python train.py --arch="vit" --qk_norm=false --inner_norm=false --shared_expert=false --layers=16 --batch_size=384
Rows from block 10, named by matrix and row number. Rows with one number belong to one neuron. Each number is 500 + 25 x the weight over the matrix's rms, rounded and kept within 0 to 999. All counts start at 0. Numbers have three digits each.
# fc1: MLP up (model.blocks.10.mlp.fc1.weight, 576x192), inputs 0-191
# fc2: MLP down (model.blocks.10.mlp.fc2.weight, 192x576, transposed), outputs 0-191
fc1.155:489448506506499509485511558492531510527495513508501518504498510516548501497499453513532531492511456488504467520534495504489511442464517463489549495543518481532500521482468463496518409528485576472472522493487499423475510423509500502460530506486511504533501505485500478498510511517503579501529506513504488473510498495507562498492520534499508487508536497449491491522472508504502490496487449480551494513495507531494471492502508512503507491489518505493506492527491523502499515490510487491489482493512481518495558492474497480510496517487505504499503481478512484503516476517491502498
fc1.156:454544468508476518588501523497509516491526478482492477465523512480510513486529490449568544498520542493491410532525498449552517524459494511516489514557520427498511483508470512519566515440473535449478492524536531503439514489467524551521545514554475488502499498574480498532517497502484505523497524541506531520484534478482504471469586506483516434489516544473483467516536492514495483546465531493462481476519530513528531505505514479497515459490492470498550537493545474509490509435469497488516490499488465525519493473478469445500469542537508470522517509483479497555469484499500509476
fc1.157:505492524515516490463481555516499479483498500514512480471485473521509511502490489480516527501518513508508480497501548490520511503487539499484522495531459528530524516481458476501537488508488500475491526511516509512461532517496503505469514498518533514534499524506499490491514513493498507528479505501530529454488530495499515456486514494511550512521511496553451481506483567468531484509490498487515502454487548516496535518572461505473495518495486479499496493518518522484458544515500515491526482512467442528517483460470494465459452477518550509485499457484534488527510480486505487482
fc1.158:491487513517516507514448510494540476499509518466487473486535531478494528503498488518522503490482519521519486504494556476495512460541509439500524497498471476529492521485427523523503519474523495473524496498510490525506504525467555491503508482519513516503523491520465494565519509487494473460525507522491520542499541487487516495519501513513517500506462522462560489518494463542533487547472488506520506445492519499477510513513475511482540454472483472502465522511472468522506501453524504506509480464481468511513479516501529475501491480505510515478488493522495496519495489507507481486
fc1.159:487503510499491503520491510492524490509498513488509503499499509503522513497510481486520511498524514492525470510495511517511513480492492509495517496516504491527522507499507486511525480513487509480492503515509500484499510482489516506491481493499507502500476511525484520495506498487498526498482506519506518504514516503493514496498514515504520478520502502512483495500476500523517504505491469506509498486495498503507508508504482502506517502483488504489488523514497472465495492494522493500479484485457491525507513504460516477517459495532510512499522488490516465512472493505468471519
fc1.160:493516505505507503517493490492512505502501506501502493495473527512509501496499499487504514499512513485503491533497520499503498490526511504502506486506510493524503505508504502510509503502483523497491507504501496504485514493489490508504493501502507499498504509506488492515487496501495495499501506515505507504507516495504489504502508499521496496504499507497497498509506506493516502501495505500502506512497482516503522510516508497490517496489492499504491526509500500530499493510517497489479493494497492514509495518491509495508436494504503502493468481506510496507491492504490500484
fc1.161:498506497505569485516474501445506470483514520497507478505444507529524494500509476484529497494499487525503478529477530501535498472516505568499501503509541488505522490494502503500524427476457523495493502502450427519499516447504527496483548534508517492496492508510498504510523517489486514494495489515527476478517508521511515536483513501499549483537486517515509482484460528454511495497496461506542486476504450516523498493535501494516490491508505457514509532538495544475508459495526500514518488480461494513462488492469520475530507495533526496494449465465488472513502485515503504519
fc1.162:479513537545489507529521515514498477477475574521475470531454521480567522479494487456513518525488539536515475489500498478481481488522522510522507483489491470466531523487523513521516517469518542492498503526535478478488496512471489467452538509494521523450439493519558511487462518453485502505476526562544496523466538544471548457519464481493487502483470568510536491468520521482594491482515546522541500455481459524467497474527521528519531453504488495482521601495434419542484505502515461458513530419487513474496474471501482517490480481504518548532484477457496473582439507522475469526
fc1.163:488481500491494501470484523454486538483492478509503503471517533490519522490511505517501548493530490508506468544477504495506523484478502530500469503498513459524494486485503498498539487523542458477498499518476485460518521477514520538500491468538511482534493496517450498459535504501509465512476509491535544493478495478481492494489529516489494478522508494546480488521511496516508522533502488505488487501483482508513528517490533468515576549464497500509528514502496528511519532469399517524487457514521466512523565483469538473531494515517507466474541506442517478505456497499492488473
fc1.164:483492500494499514484458548519488496497501513497510481487471511433523523485502493476522522494567508485507487476442489551511518526440525532495501510520492477440502495537478513501532475471560456497502498519496472507457506481524496518495506537519484511508488490514501484463507496494507528505487514542529493539517506413496517486472508496481471495490503509513512503511509494493511477518485498499492495550485497459508492492521491486541497497494487424498499499507509480489479477484468516478528502483490493512428506526497498483544478515490506498527528508519506477509498509502543487569
fc1.165:494478509483483504530501517471495499504506467481492476479506510481511526500501497518533534511469506503491476541540479530482534470439550554517523487527527487497466518540515491478519492500495525490510508482461465517508519492516490522493467481537487520491487488518504483444507503511504488444510519527460465520510501498475520508530529553458512432489506479501541528506466489525511526525497483491497489500498487499509521507509541500487462552470499463488479525505475472523487541506532458493457523480453488512502490474504509486502484549523504495477582536493521497525500501490489484533
fc1.166:496519508505528498527473483418525474514489502497510475489504531497510511515517486479507518508507491506515483498505561500508504469483535492505518485486485508507496503488537515529497498514513466494484513524497485518489519457526510501483487485511506519486496519509486487473503497473514503471441511524499516455519519504493499501466483505490545478537471486499541430471451495486512528517508480512507500498480489499501461512480506497469502504486477471536480526518491469495497514512499500508491489488487481498480526510488519477484510472531532518503566477498516483509494520527466481504
fc1.167:498498514505522490535499515517523509484500498500512492491499502493505523492504479499513494504532506500523479509482489508513515501494521493527518513509511498475500492508494496518521489498487507477491511492495484493503507524489490514500501506523506492499491506510498500510491495493507486474493496524501499517492518498507508509492522501487519482497501504513531525492521506500514511512489499504512492531498491499508518512484494508505506493480486505500505527508496512513500487480490497510505491488504474502493511526503491483500433493517515504470494508501492492523468503504476471503
fc1.168:472513530437505500479511536520497480564469480523529529433493469557527472488478489567514498459498477472483495535459496500510527477520460516476539472526545558483488492510569490499519476518515564492520510515459486460529549500518507483480467513445484554570500581508461530532522471493510501510496507493524508529463567489532542467501476529490491508454529521488512518539477510483494517504458492502489571458427557507481478494484504526496464537520473524491520475517487485495452490516508474478498465496489470553516544502491459450505485518495524465544463466517551483503531525472563493464
fc1.169:483517511505479498514494474473501466490492523491493478476492529514531516481509501479519516496519524527565467548517443493525494505453509490503507488505479449525521504492511452509527498542487558501480510516499463521505509430513528501508481455514515505480521490523465497498506519484491470485501506590461525571485523502520504502504528500547530524505476530503493496550488493548510536489519477500507506457489517513485502512466458485503519510484474452515495542513494505478487498443498489496453487475475491519507523546491550493513505499505533513472523482466528486522486495489457481529
fc1.170:458492526482498548528500507514559567500518446511532483469496457478481490461537490479550555493510531477503478558526496508516502525485473482490510482542512505486481484467480490516518518441500534434466473543542464506471536526470529577527503544513504461505479508527460461541494475493515493522471523488561566541492505482497493502413560522487504466486579483482522430458497545502483462569498453457480447487504467514526474565494485489491493517461479540527566472515571534515511502478446562500541426544476459518494504462523500441494490487522525422507480491487457509515459516492515488504
fc1.171:504453530482513521499484525496472510508487497458521489508436520479520518505520467562495486531528528504523477502486557472490512522526529472529546483508512517537482529447481508532496487524495470439498520525537484546481531505477523539555489453523520504491504490508500542567474478514514468533485486503484507511513514457455530519489519534481525503555512477503572538481478499516481509525502497501543500475491472526524541529515515508505505502482475426497522491502481431496484498526513485492534493500537474519503439471507495487538479483528507493490524497475502493528491509481461467520
fc1.172:501487499510472490491508505508516515480502465500512514511498499514468513480522521517488516479481494465501512500516491507509494521527505450500487504467498520510486485493536543505504556491548485517497502494521461500470477516496487501475502483510511486483501519517479515553501515477488487478503488485507532500510519485514464508453519496491531440486497502513480480488503489502523503473537495522500517531481496443498491501495532463513520518483491503517476513487483515499516504511479534497469490517508488507527512510505496502490482501490541476490546532527475495513480512484489493501
fc1.173:486513494506505495526493524409497484485517501511493490517499540499508481497525480453513534497523498534501469468515537499512516461514542472477496499507518486540503502494510494498497457506498456467524505493489505463514513445506543505494479480516500489491485507523466529496518515525509482481501517517520504498542502498477511509487475509486518469533485499493510504484503509489524500521504472490512492540489496516495483515517491510456524486492509489501491526516523478476529484500490476518472498477481493514486499496456539496503515497507518511511568512515509484497473493513452494535
fc1.174:478533516462545507501514500489504500487490500449515495451508560508507504466510494552527551474492508504517477534486475466520506534505508474478489492514508516486507499482476486512516473488499528498497491504536529508512538486495488539488475477499496534504495524538484486529537494536490450564470518483479516530493517458481470507458531513540497566470514499521512474557436541478477548528499468482471493501483482435504493520476518475488552551514458478534490495506511484478466455482451508497503464513528488509519515504478516485539478516513514470508503488538500464524496513473509499537
fc1.175:487514517514470513516489534523509453480499510483511506487501516490537521499521483481513534486516512508527485518504532474493523468536505490501528502513542493518530504448539468494532471486530551459491495519484502425491537486484511526491468481515527490502504505527450482500495503455507563488482507517497516503500530487503519515498529511489546484531527504532508510525481469496505495515512463517534502483483519494491521520506454494485528497454484466510512515530474493496479523489502513497462479504466445524476512461461501459457468484537497506450528473538505468502471494523442463508
fc1.176:505432526506531505532493514501512494494491521492525495488558540527540500484520500473495487526495529497534483533551522489508507500471512453493512502472538505531514498470520530510505512526535508478507523499481453481496506538482522498465486422515519494488467487524503520464488503480475515518506516541455486553542526463427499450519523496505529539475467500448488500480478504452511474506505506507524491456471497471499530517552487495537555477481486501501508510482532501517490516450518493499493487479537501517497565497540517499534484482491481498510505430494512472530473520498469458530
fc1.177:460540513503483512508465451487553474516499466449527485465482509521493537494535515557515555468506554426587501504465466470504503529583534519517529544493525557522490539508490467519508483476446534474504503499494466501395494477441531501490479564507518516478570500516428506547451494462514571454521519469482519492454576458562520469515545521459553452485504506559437523556495501494516472471464527527480530510513474528499467511518518519489532532457489483526462552510462515571546565506482520484470470484435406527523549472499472439521472487514541483518475517501506512498475475500519469443
fc1.178:478513502530478504504516505508538448523494489506494497502504501461498550484525493519509474487494516484561479510481516550518479503534512454501501486505511482494510504481494523533503498517501485495479489530480492529476510493511531548520502472499516508480491497517477501499495502443484527537494505507527509521459506525519486462505500516472518479502483516526505490548502469505515497526496491510501505485508496471496558532506468486466573496484474486522533539540492518476509445478541518518464483480476480489491465520475529484510485483548511499477536510516487500506467511532456484489
fc1.179:480535515448493507497458525472488529545514483514486509502479496464530507489506500538508518477446563492499489536569453525500513471474508547496508473518514486461482488489500459496515467511441531470517509527473442493501530534525487478494509513507509486500499542538485492496551495506509513499472516505493551521560524503475504485512523519517513479539498481534539501518523481478555530501533459542513508507471514464514520493522443510477531499473486413492508532524482476557479518471503497494541478499479489496502479480458525469502481503515532476517492488456529481526455506502555470487
fc1.180:498542522485476520505521535480484548486471513519559532498498504536506513504516470503515486526521525495500482500507491561487513498496501500503523479534504508523513517452514499502492501500526484433523534491503481510536539575499484521486451515515498498500504476497490525502507474497532464480481518496481469483547497507446521467520519520456470470536500488485501547506500509526505548563481502483510497483511498544526474520495518515531503549502507530454439494507513508526503479497471489498509497496478497503507521453525493499484468525520467489521554464529512494519482517480484478534
fc1.181:470495471524473488548458507546446472454475475458492541446524474506495523502514482506507505497533524490515456479469525491569538472498484485517498530489529485484484528483520499503509522512545543495484467507438490499494487509483516567502457517520496496562554500514494442517515522490504497495583525527455522423534523479486497494547566479484529457487504526532476459492488525510511483561437473492478518487500581522486577527553468505456527461441473553518474515517549429483522473525511481485474468455456451546504497522512518477500486502512506515465495473536483498493509509510466514512
fc1.182:494445519508475511515499533517497485485494495498500489492459523516495520497495490497511504503512498480498488583495546486481521501533501511521511500505489506494486502502469490503517494468506550471503508497517483490483511496501502514483515494513497499508488502519504488521494507505500525508500502532529503481511530474493498472494517508505530492483507498498502490488495495499526488500485518510498497504488472530504486501526515500492506523491498476502510515495482498516488526481508481489512516488508484509482476441495470486492456511509496487498491464529507491522478510491499491497
fc1.183:505524489562467542521513589528502466423455460542507514431364545445515542486454485467540572530561546471504475518487522460462483530545522514532521485506498515507460514507567481520531519523436535454516481499501515557472513518461487527519461554541495541529506453497535426485499477434492487520530515509510591450471538483573489469546480500501480462457525510515472524451491483536473486600460495489507519517501523493498463528519451529509522539475473484496445504494523483508456517495561496445467513450450446533453504454555445492488479537523464525485504481521546480526438512515473471495
fc1.184:517449534504485530446501537490517537494507501482509498491524478481510503489509478580501513500501530488515498532508465516467555505558524499502516507501492531474470510489482464470499514500528502453550516475564435526483489524477468521526523507529511484548526483521502478484490526486498508536557507529463500472457519499537513463466505520464507456489505480555465443499480510491516467520472501496516493467481535526513483496553538518521521488464515471492495487493546507522491520469475515489492500481439471541444518559489497471548487516506482460500513521502487510501475518497519486552
fc1.185:479494482480468491478487517510552525481467477526531510464454478546529500489536479555529475498466477486499489521501480478558515471508440537486500471507521520491527493505523496514540442457512507491482509544491503480507567473532493578549432514502509514543463568509444492555543465521498544431486501543519489520533499477539471544490517513452569483509544492474476472542462535461493598543505403474497520467476562483522474539526519477463523482472445443529465463554506546467480488506479534514500433541519504570525552457440516454485482460567528469467486499486507457512544535469494488523
fc1.186:461527536504506514502455490538489435520527527446515440475483523484507534491539482501521538493565513494523449482452538478484508504499510560525519497548505477513530516484468475516540469518465487477487506532563495461477512433463491479497514468547511511491451501536472509504476506492490501458504522544498515511551574473486544505480520528514528500508498544525473491498496502485524482483466501493499493517489486533483487496521454501441513526472495481500519556501514417441463541500550506490474481472452440534495454562484480468452491506550542486465522501531499518516500481495510479510
fc1.187:508432482498462514537461527493523533508522471505515498504480574524499515476508480514540513482521444508531479518476448501490549503491441521525513505494491431522466476491473454497510505494503518483533501536422451493505513487509585509477466519564501465470512484516486477454530511500503541452524499533494547456471486527522527512497557550540518469554525456512541501525501496570523484511493433534519474477499515492509470483461488480543513507460486471516499532533493493534498467486568501507479491494468507506436502493480531479512493522508511482448484517495495486508456488498521471503
fc1.188:491541490471485497520503550520502490511455484495514545452498439499490526474478512533504531496568531478498490507474502504532500487553553531504506517477536502516467498516549492507511507489440574477532482479470475561483485535492485515454484574494484511516495509525496486545524477467470517458503497497507527534473544459542457435465534494490537497458484533502465499492486503559485560507449513521485520471513508494514532473471501482467528550503457492480465499493489464531464563510520492477521494498525476518481514445508459500469487535495493479449461449542500503535474498459478488478
fc1.189:514533541511492494528456557521467476522505509495500460466501528477500513487506479529516482509474517478521486481489519503483523511484467521525536493500560522480503502542483455502527446474489481483488519518512448477476510524505510545445499487504529512480455496492512512529486505441526506447477494496427472469522494517554493539468480520491480438527491488494510487473502499544517517513485468509529468533493489534498543527499456498486506521491476491515524478506529456499507526515478500516524501488457459475502464479463476473488494474492468518475493539539510496499483492514503487533
fc1.190:487521551483551514500511544513449484497509534490503467500497518453537513501519471500507517511539506523518474538518539503482493472482500498535544451540541521482551513450603465526514455476506552412490517505485542460572522523489525512434481514491516501450405499502487538484476500471458505444465504539582468559503556537471532467493465500464470515468452543519493508502493513516532508494524507485543494507495465567491487519520496533455483471516485447509516539493450438517492510521474447482520502437485477511492557475451479494513489496520503498508471480463484483539445494490532463509
fc2.155:510490500513491505511511455506482459520512490499477467469514505485504502519515495511486476463495511492561478500478500562525489468477471492486502503504478551481505535493531525506478578534488510556458510492517543525475480468544512488490508498509512513487559507475508539481494519412488456517451504481502543500488489535498471453506449471501480464480528520493505496491490471526528524502495542498440482502466460436524522498484505502510518494525532521518497533528477460493508526466488522525456517472494466537500496494487511487506513510479543508460531529504495514505484503543526518471
fc2.156:483511502493484496486492511505503524492511488539511521484487492497506510518484492540490494468462489486485502497500509502494475463532502526501456505507431445485509500509536478487513523504496510504508471494475521567500509455497494507448516541508512486499487506483501511488513516505494499448495491521431498505502509494509476471518508490488498470500458500490481473510493592480524541516505496506510500505481520474503494538509508515511522492498498519496532520486508458529514515545475488500514512520512486497526510441543499489504478490495505526498501519518499467521480506478501510458
fc2.157:509507507456495464510520536499465521489506486526492498529493476480502491494509510515489471533501479497459500490499513479498507511497524485501483489511513484488495483482519513517478484482478499486484472513513501469504510478487541500511519462480482491489495522507476496511500490509504506496507505524542485507477500524503484505492504501521453500523512507456508483469515489467488523498524477543464511482508480515520480508494534503451481476503513520504539525492508464492474484495479475507486505485511512497495516471548483491512527468522509492488499527531522499513500496515514475508
fc2.158:480518547572466487485487478502524528480498489486468503512475503473478536532568476534438503508491517554423474500482467510532537494480513509467493542496487512499493514527471543512528494497495495496456502528504515467503472516456476453527494490511533477478460507519484485488459522465487470461477503499477503462469466516537493523518507483513503511558548473535510501479471515489523506458511511476505424496444474488460469658531472509470500493471474571564484486462514494504526505515462485534543506474475467491540518506501517517522492480495482525485513519491468495470454557502495445535
fc2.159:492488491501510504499501501515497500503504485497498501505492490485511504506510505500493502489485500500491509511486473500519485512500503503487508512492509509496495508490507492493509499505508510497513512496508506486491489489489500499496500499497499491499511502506493517489487503492496502489502506494503502507492497498508495498508500486487495486502501496490513501500499507498517504491499502489502499508513503501480495508506487505495491520493498493502514504510501499497519492505509506496511488504497494512507496514495509510490487496498508506506473503509503509493504512504504503500
fc2.160:512478494519487501494498528503500511508499511500496492500486535482518504501485489487501517493490524511503491529506509497504501491549477519505521513498493501502491505488505478501532476477515518480496504486512477500500493499487527543503505501498505497505501496496502504493499503488504484514511504547517498482527496500484510475497497497494496474490493491507506514481521478486511498502501477492513502481500507479505504504497474502512506489495498469507477500496496489506507501508489502500496482501498495501484510471488483491503541496502512500483465480480503502511500488492477494517
fc2.161:492510579501491420500464530488471474554466457488518553484507493462543521473580530482487511487531528535504472490480498511525579569507533470479438492450505515502539496513469510463459513527483490537421439532465502425507511467525534508495470473495486559467422504515416541493479528486524538445495496488489510485479501508535433518484477538506448525504531509518480475475480468490490450518477552509506493529469517557510486440534526508502524441510592499540480517537530521503482504505443432496535549435464542489494507493494527540503524515519488504550512511496533560456495567503528485539
fc2.162:511524478524471514503480465504552496529472520514496520497478563508516532489505499505512490529483459510461478507480479539509522473486489501492514553465538445496503499493488448487539542532471535529468483506510495507501489477500470496531543498483509515488485481507530470502504493511502485465478503493485517510541470513571504522494554540505518494510540478431520511487445437450451491504489483508547465501493454529542538523502459465525513525498509488518485460495505496496537483477501500495474530481480489495508552491519496506481494506500501531499506490497510501475517492522501503520
fc2.163:545515491453525490497464546510428470461499556522464529565480505494523507486505492483474539489491506519473530526452474510538512526485498467489449534476514557511456536491496493475507509503450490492504494482500493487469480528544484495426554467514539505520514476526516474508530516507534480523507472476519522507498474515539431489507472480510509524514472501538504452563533521502493498519530488491494522506469522531502494541461570534497521510492499541519488507521462488490447510445424491510548479529523548493551498488428530469484494475491485507454531498510463490468530488488470537473
fc2.164:505481491507522507493563488509507483511513500510519533535483499526500491542526496534473503483534468486489485510500477490492499510483487469497507468507517508506522545484472528521458500488499476532534478463574513506496486502492493538530439491511508512450468491521484578495477545502478452423530507527473517441470521494488510501534489490501475536507465493506496517493521494465476489483535517492491502517478501552496479503454494501478492515513523515533460496524495458524523494499518491510492531485484514515534493517502488491482512530521534504467497505492470505486474499547530498440
fc2.165:509485493510485508518507545497539510496470525523546526505493460456536506491496483511476486489512509503505503482516533498503511445524525487493546508480467536535506517493600540504518468501512502521459528496446462487482468517476472481506507516462522509482473524478540492526529514544460526530516509471500517509457528557534491485515495487518512516435486497508504477531427499490522475479501456499496512516490513494516486537499504537554484474522503509495495475510491505523511485517460519507535476471461487498484502516432484521512485482503500513488522492483502494480488507508481483545
fc2.166:500494481461475493515478465512442561485510504521517513521499453506472535508459454519482483485514465485500491505503493502530461476519493508485477505495498504507496552508515527518547488477491502561508516515498492533484484512525475528503549508522563480487498500468507484519456525463494470570507469493460524486497505530499499490509534497498528488478480489467516480497563499505517542492496491481534484485482469444508518615492488553495482473498458501536521500525505515490556521458501524531513446512462425488478536482557494448546493480519497518501495491514468463475499473478496489500
fc2.167:504524478490495491496506499505488488490506493503485512508499503495499491503496501507507488509511492506491501495528488490507495504544499495502503503509505493486501509501501491506503504493521526493501490491507515515491490492488492515496503494501519498513502506488501506500489504480509478531519497486507498504496495489495511468513506509493494509495499504499499513511524482502503495514507514493494516477501506472516512497493478494509518500497520492508488497508505495503513520490489505492499518493501493509500506493505504503499545514494493493496487500484518507494486504489487515512
fc2.168:446509475542506492521502483501593485515462449436523474517533500471537490473525480536504531470536520581485467483498485514528491530491535492481546472478530522506505524519529501478454449527527483411483548518460489456526469473483507509565460509489528484473534525477493541513470498519506499468492519508527516507565465524551521546482427498506486486432516469516494476492481493467465476490464413443492505481519533532497472572458498462517528493529505538522470455499468534500492524485519500495476486493463498480473529523483465491501507514490519526591494473497480488464513481511502479480
fc2.169:478497483475520489455512519510475501540509512452518511513487482449552538485459492499510493472544516529541502508500536485505509456511506476468489440493511483498509480482509488477495498496508477501529526482464485503472496487502460564515467482480511502496464545539469512474485514506527491505526499491558506465523474524505465523458488495510531511496559499553478524493505475469510458504483468526554508496546494488511456551471495490520477536527493541491509484512473532484495525498465522494478483518505517489506516496537513507529495474521413491469511504520536502494507490499494505543
fc2.170:494527533508504481480471484490527505505532492503483497528527497491510509519577497459464491493493487442441477480508495518472499545482530533480496488484505506537507520483425518507522471492523521466477510476573501503481469505510504498548546497396549463458555483443506504495460478567504508524446523500496522499531461481544520521493508531519487496521514497479543467471474521468460493449476489458534484512521537504456492590562490499522491499522486520548470479457484465483536519444504482488457497460501468495432476569507413548507495472509491508576514505516503528468476535484555444513
fc2.171:449524467517477500575511508489444443512513473485465526517493480497533486523509513517466512444521521591545495509475512508546511524510496511490510498501478418469502528503399525489464479553479525481481559612493491495515502517514518473447441491466516512486468496507482496492491501489511482472462441506488508542468520469500507541474509453501471498512516433496525476518511516554512473504515564498519489492423549501485518497474524472520527458513469489525496535466450526468487510471524504523508481533514499485534510489480507537485530476491495527536479514520474472477491508467556532522
fc2.172:498491520478510496501464511491518405490524580524495491521499495479531517490471477529466513488526503527514507508519506504495470498489518471504544482476461506521476499476485481490545485500479495462495452482482539492491472452528515523524518502487535494573520514510433486493496517528536511515486539491525470537470479488538538481514499454504464542487496528472487510490526507529450493499503510518501533502518538554589509540540530524521490458530491445503522488541504465480489506504482529485548485496522490495479491547531516507491500472457493543559457509485493514503519497509514506494
fc2.173:524490485454514481513427457506509555489459500496495451464492472545507511507452491572496494518445497481478524526496497488547449442500482518505483516461508486473503497542512478509553494514506521589480559561500476510489511537552458478467550546481506485542514493467487482525500468432502454571466437507454523498509487524510487494484526478513570509456444471489501452533549505489501500489527466515531490481486506402520524577454481520532455540495427479501518451493488555475563538467479573541533459525521460478504489460530519433535499452506531536526434480517510427434545473494528519463
fc2.174:482531520518491485555448492491507561486499494463501486531481477453505512499519499486507509506484511520506463504478500511503514534518472495489464499477500519513539501522499494517517517509527477505514493517447469512501516485493498502480461506523504484501476490493492488492497514516488517486479496460493511503502501499520496538480467523498521527485492513517465479462505482497525495486503492485497478505521512473484496558466503520473501502501503516519509519500482553523512521510547501527491495497482491490514484461502490509532491513456508498531506515473509525499514515505510500518
fc2.175:526497502501493523497529501506503528516502515485495493481496535518485524482473490519503481520465484489514477509495494479471493504505490501508502522495511481523472517518495483471515516467506464497488494484527538529485506462484456492497510502526484520505489502484507495500482505495532500468504508497485464495463483550457519517518508518499489516477484503498507509504535496486525478496518494507498492491500479544505481519511507498481523497506511523514524471501543472507491485493485535474547511513480494514485510479494509496491508513510510486478485513518490494478512492475488499513
fc2.176:472551493498507515527520478505489525485510506525471511476458517523500522528510466513488512514504476429480476506510516484478508500516503485506500488509469505542461518499457515489497484451482477471498464458539477490505494514504508520514492484516512469474464470480514497516462523499502495473528501492502508546486483498485522508508490516474543510480488489485513453484545507477521488500490529482541508498492570523463489600516487498480493486514502513527525527515506493510497508467564484527484518523482472525520528505493497501485503524485529514495490493470493511475450504485485473506
fc2.177:438490456538485529464450467497512557546491514505487464559530501476571506510577506550555532532490464474483448487474496483536448563485510516532491514542476569501526537498536514506445488516508481482476530461484531561469492457588515624484590482558492509498584504446485499473432512498473541439475492408477483485537458517455484523479466521489556507453505510523513502478464501488528501482502423458497502512555491539558441514449545489536521498616539502508467414480503543525518492502547473456587501500486502521511511468400430505515530480523533521550467469497404483462518471472506526460
fc2.178:490512548468504491480477486498511501518501502470515519501534495506521518486518527535533476470515497503491537527504518486526541526508524492485519456494522521539497503503493476438476463469509499503535497542483486507543511505481486442528490511511491516489503526534471492495451506474537471491495491500537552492484507504509506488463511495475465506517464474488512493511547493526515516491511490519488506494456500523483511571451505480470499503474513516535510486543492513472477498531485504510527531529508505549529519481487499475507490512504514485478482495513488522460467543494506479493
fc2.179:469470519504561528546505514495486506428477492458529477521520536494480496496480487601495473488508446494558505488516560485483441530539518483505494515538511457488538513490499526516425510515541497485448503482542521432508475513379496567578498461536499505475575454444560516496485539422455518516474480486558448501491529471503525510460459483496459493482580497510478458540473500381459464471521482469505536515463500526496493490414535519470467501498484548512443505531523504466481465511555519494395526526510477527468478486491498475500493519528479446492514528525465493486511493463510491531
fc2.180:497505481485522514477557489488531480486514523504501508492504474499510518529534515519531531510522493498493497491525484495463498546505527491492465458528471544522519514511437498499496489505438531503525484484542515468512527468496505523460529521525463492492490517481467491494499519512545515502480532531464461548430491466518504483505530525508525517513531526515498468539519484478492483534517525507500527491524499534468500510530501459498466483500545507520527514503500548462458463507476465494530533500520536501532478524502518510499506565472528470485465512463531542523550529515511482483
fc2.181:516523502439509508432518511511482480494485496544455525484501480521473504522492493553498495524480486478486524500485503505543492455498516519555477540517473508475478504501521491486514563504472488539473491485544489479479487518545468488453494505532493541517504485481529469499497551502501457515457461548481539471517529485449435515502457480508508508469475508503480451493518456482452537525527481499479496496436531483557486577487541464481531490472512505539521525509495490507493547468472495519514553515531474534491496496495511477502494535549484528520478480511484474488480506491493547489
fc2.182:496490516503500496506483508467523500490509506491508491503470501496504512500501494516496546506483506500513500519508527505498518514505515476501516504500531494529500510490506478509519459488463505478503500503497473475494508487455518487521488503506516496498471502526499508483501500530505522446514505524526513485481508471479511500503505507534481494516536510500531510479507491486525504504505478501511502460506478493490485534504524515478525460487498459510486516505477467496488467492493494504499494508469497502503507472475510496505589490505518513482524518481503498519504499508501491498
fc2.183:476476442571569486545472519517511455449484454504457512519482519448469515516504491422505513507506500477489489494519556473506458467541467497493462504519452516464521513518481494524504519502460521558430538528508501526445475478547515507545415476507538486490507515441534475484503494496488493566476509462480541564471469577531488491488504493504506525456459478465484484394508468483519408455509536504484463504471546497509454544552459534515457455482479553531486545479525553513521517538438501531444502505490475475551445456502540468465500446510591521541540465508459467457518467490465500536
fc2.184:469511489532511509470546470496557529520475522489475452520482493511497528498516476489547544509478472444559512493469479530531491502483501506525542467493496503502506529499489483478463539496518464511452490514513505512519474520498473526519508473553517483503535486511531487485480538508515498483485489483489500553508534534509491509468464489507510453561464496484512467506531507498476482522501426473452487504497525553516480585485531479537492478481505501519477493542586489527494489523481489517521538523472465531470504491438523490496508530493511516501496513508457502499453505515506528500
fc2.185:505503493486533496507500481489533516518508489519478459529502519535476497509521482498521525490490449474553510508505522498519510481511511506493483479504512466516513522546506521523524460493507520487507506527509482499469522495458480490454471497543527476497458530505532495495542507524502503452490483506507487530505516505515502534508535478528494479496483477522497476569486485537495528497530497478455502495494444488474535560517488502465513476477489486515532507514539441478496536489538513517474487516519478493495459503525576500491505479531521501482474506475510512533507503512511496511
fc2.186:501503528517474503501513531490477479501497491543492501514491525480488488516486513502500556497470524473509525495471483505508525498510510500530475507543482533512482484493536528502509488476492467525467463506484482505529524482510521548424483504492501514483495539515505500535498507480495491490507498525492519506479509500514483488521490492503480490522556516482552502535506483487497511517539487525479505500451528475491536492492489514462481530511488506511514519516479500470499515476452461502493545520509521504532513475478503510478486517538525502476512503502499444516475525537537520504
fc2.187:536494486509540465557512516497512510505528468489481503515520510514470529502463497458486506503533465489513495509505495469519510517510521495501523508481490496517502496546476494490525482521476536513523515501466526477477518520507497503512512496499511523505509517531511516480520512486511479524481494499487485486474503501507503503500517474512516513498508495509490518536518500496497482489504502503499509497504461470519503555496515505505505510479479470524515456501513483540471495524491533497512499503500504522481478546481506513505501497479482500473483511470516504484498493491522514506
fc2.188:441523517563491542491455491488476526486474466516489486504509479518462482453504501496507575453542468520518525462502505495461463503502505517545530542524480484531488451501516492450510532526447500578412528499489526555508408508444490516462440496531411538493458504468510533503502491494467513528580468445503510536427490526537442514490547514490493505439472475514478519454510516541423554443519502477460511502462536501525441452429507436476538480497529522491491484442563478556476464526503450419538534432553482502519513474494426475511541510501530557508506527505459556494585516444516491427
fc2.189:482530494461492442514541420498441479434500493480449482479481497483484507495480470528453542462506506574498489496495490525471528521499500498517532511544503477504452588476466513475490518473500494499513507491492541501507505503514490559506463503494535506466521439484499473483478583527515487493543525466525480537453489549500476536542479460519476479480489472501514527485510458555510524460508555469494501508474472486498471573501534496568502520477474477487488518489465511491501494501502504477480503495505477486505478506520464526428518525531448485507523508512510508502504518462485515492
fc2.190:488494475475524516513521506510437497458534491511506503541473495471518512491464502520507475501481485462487496503516473470500489554501471494510500539472495488510504534503501501510551515502483530479531518510491523491519491575468486472442504485509538500492526474518530501506507522504525451506487515517520444514524522534481531514541489493499523498473443512508529543486541499493529529488519564512503523487492455507491527604442509545512525464462476516537506512518518507472526495466514508550482499554491490505527496529496478466516496469485498508510544470501497475509500491517465519490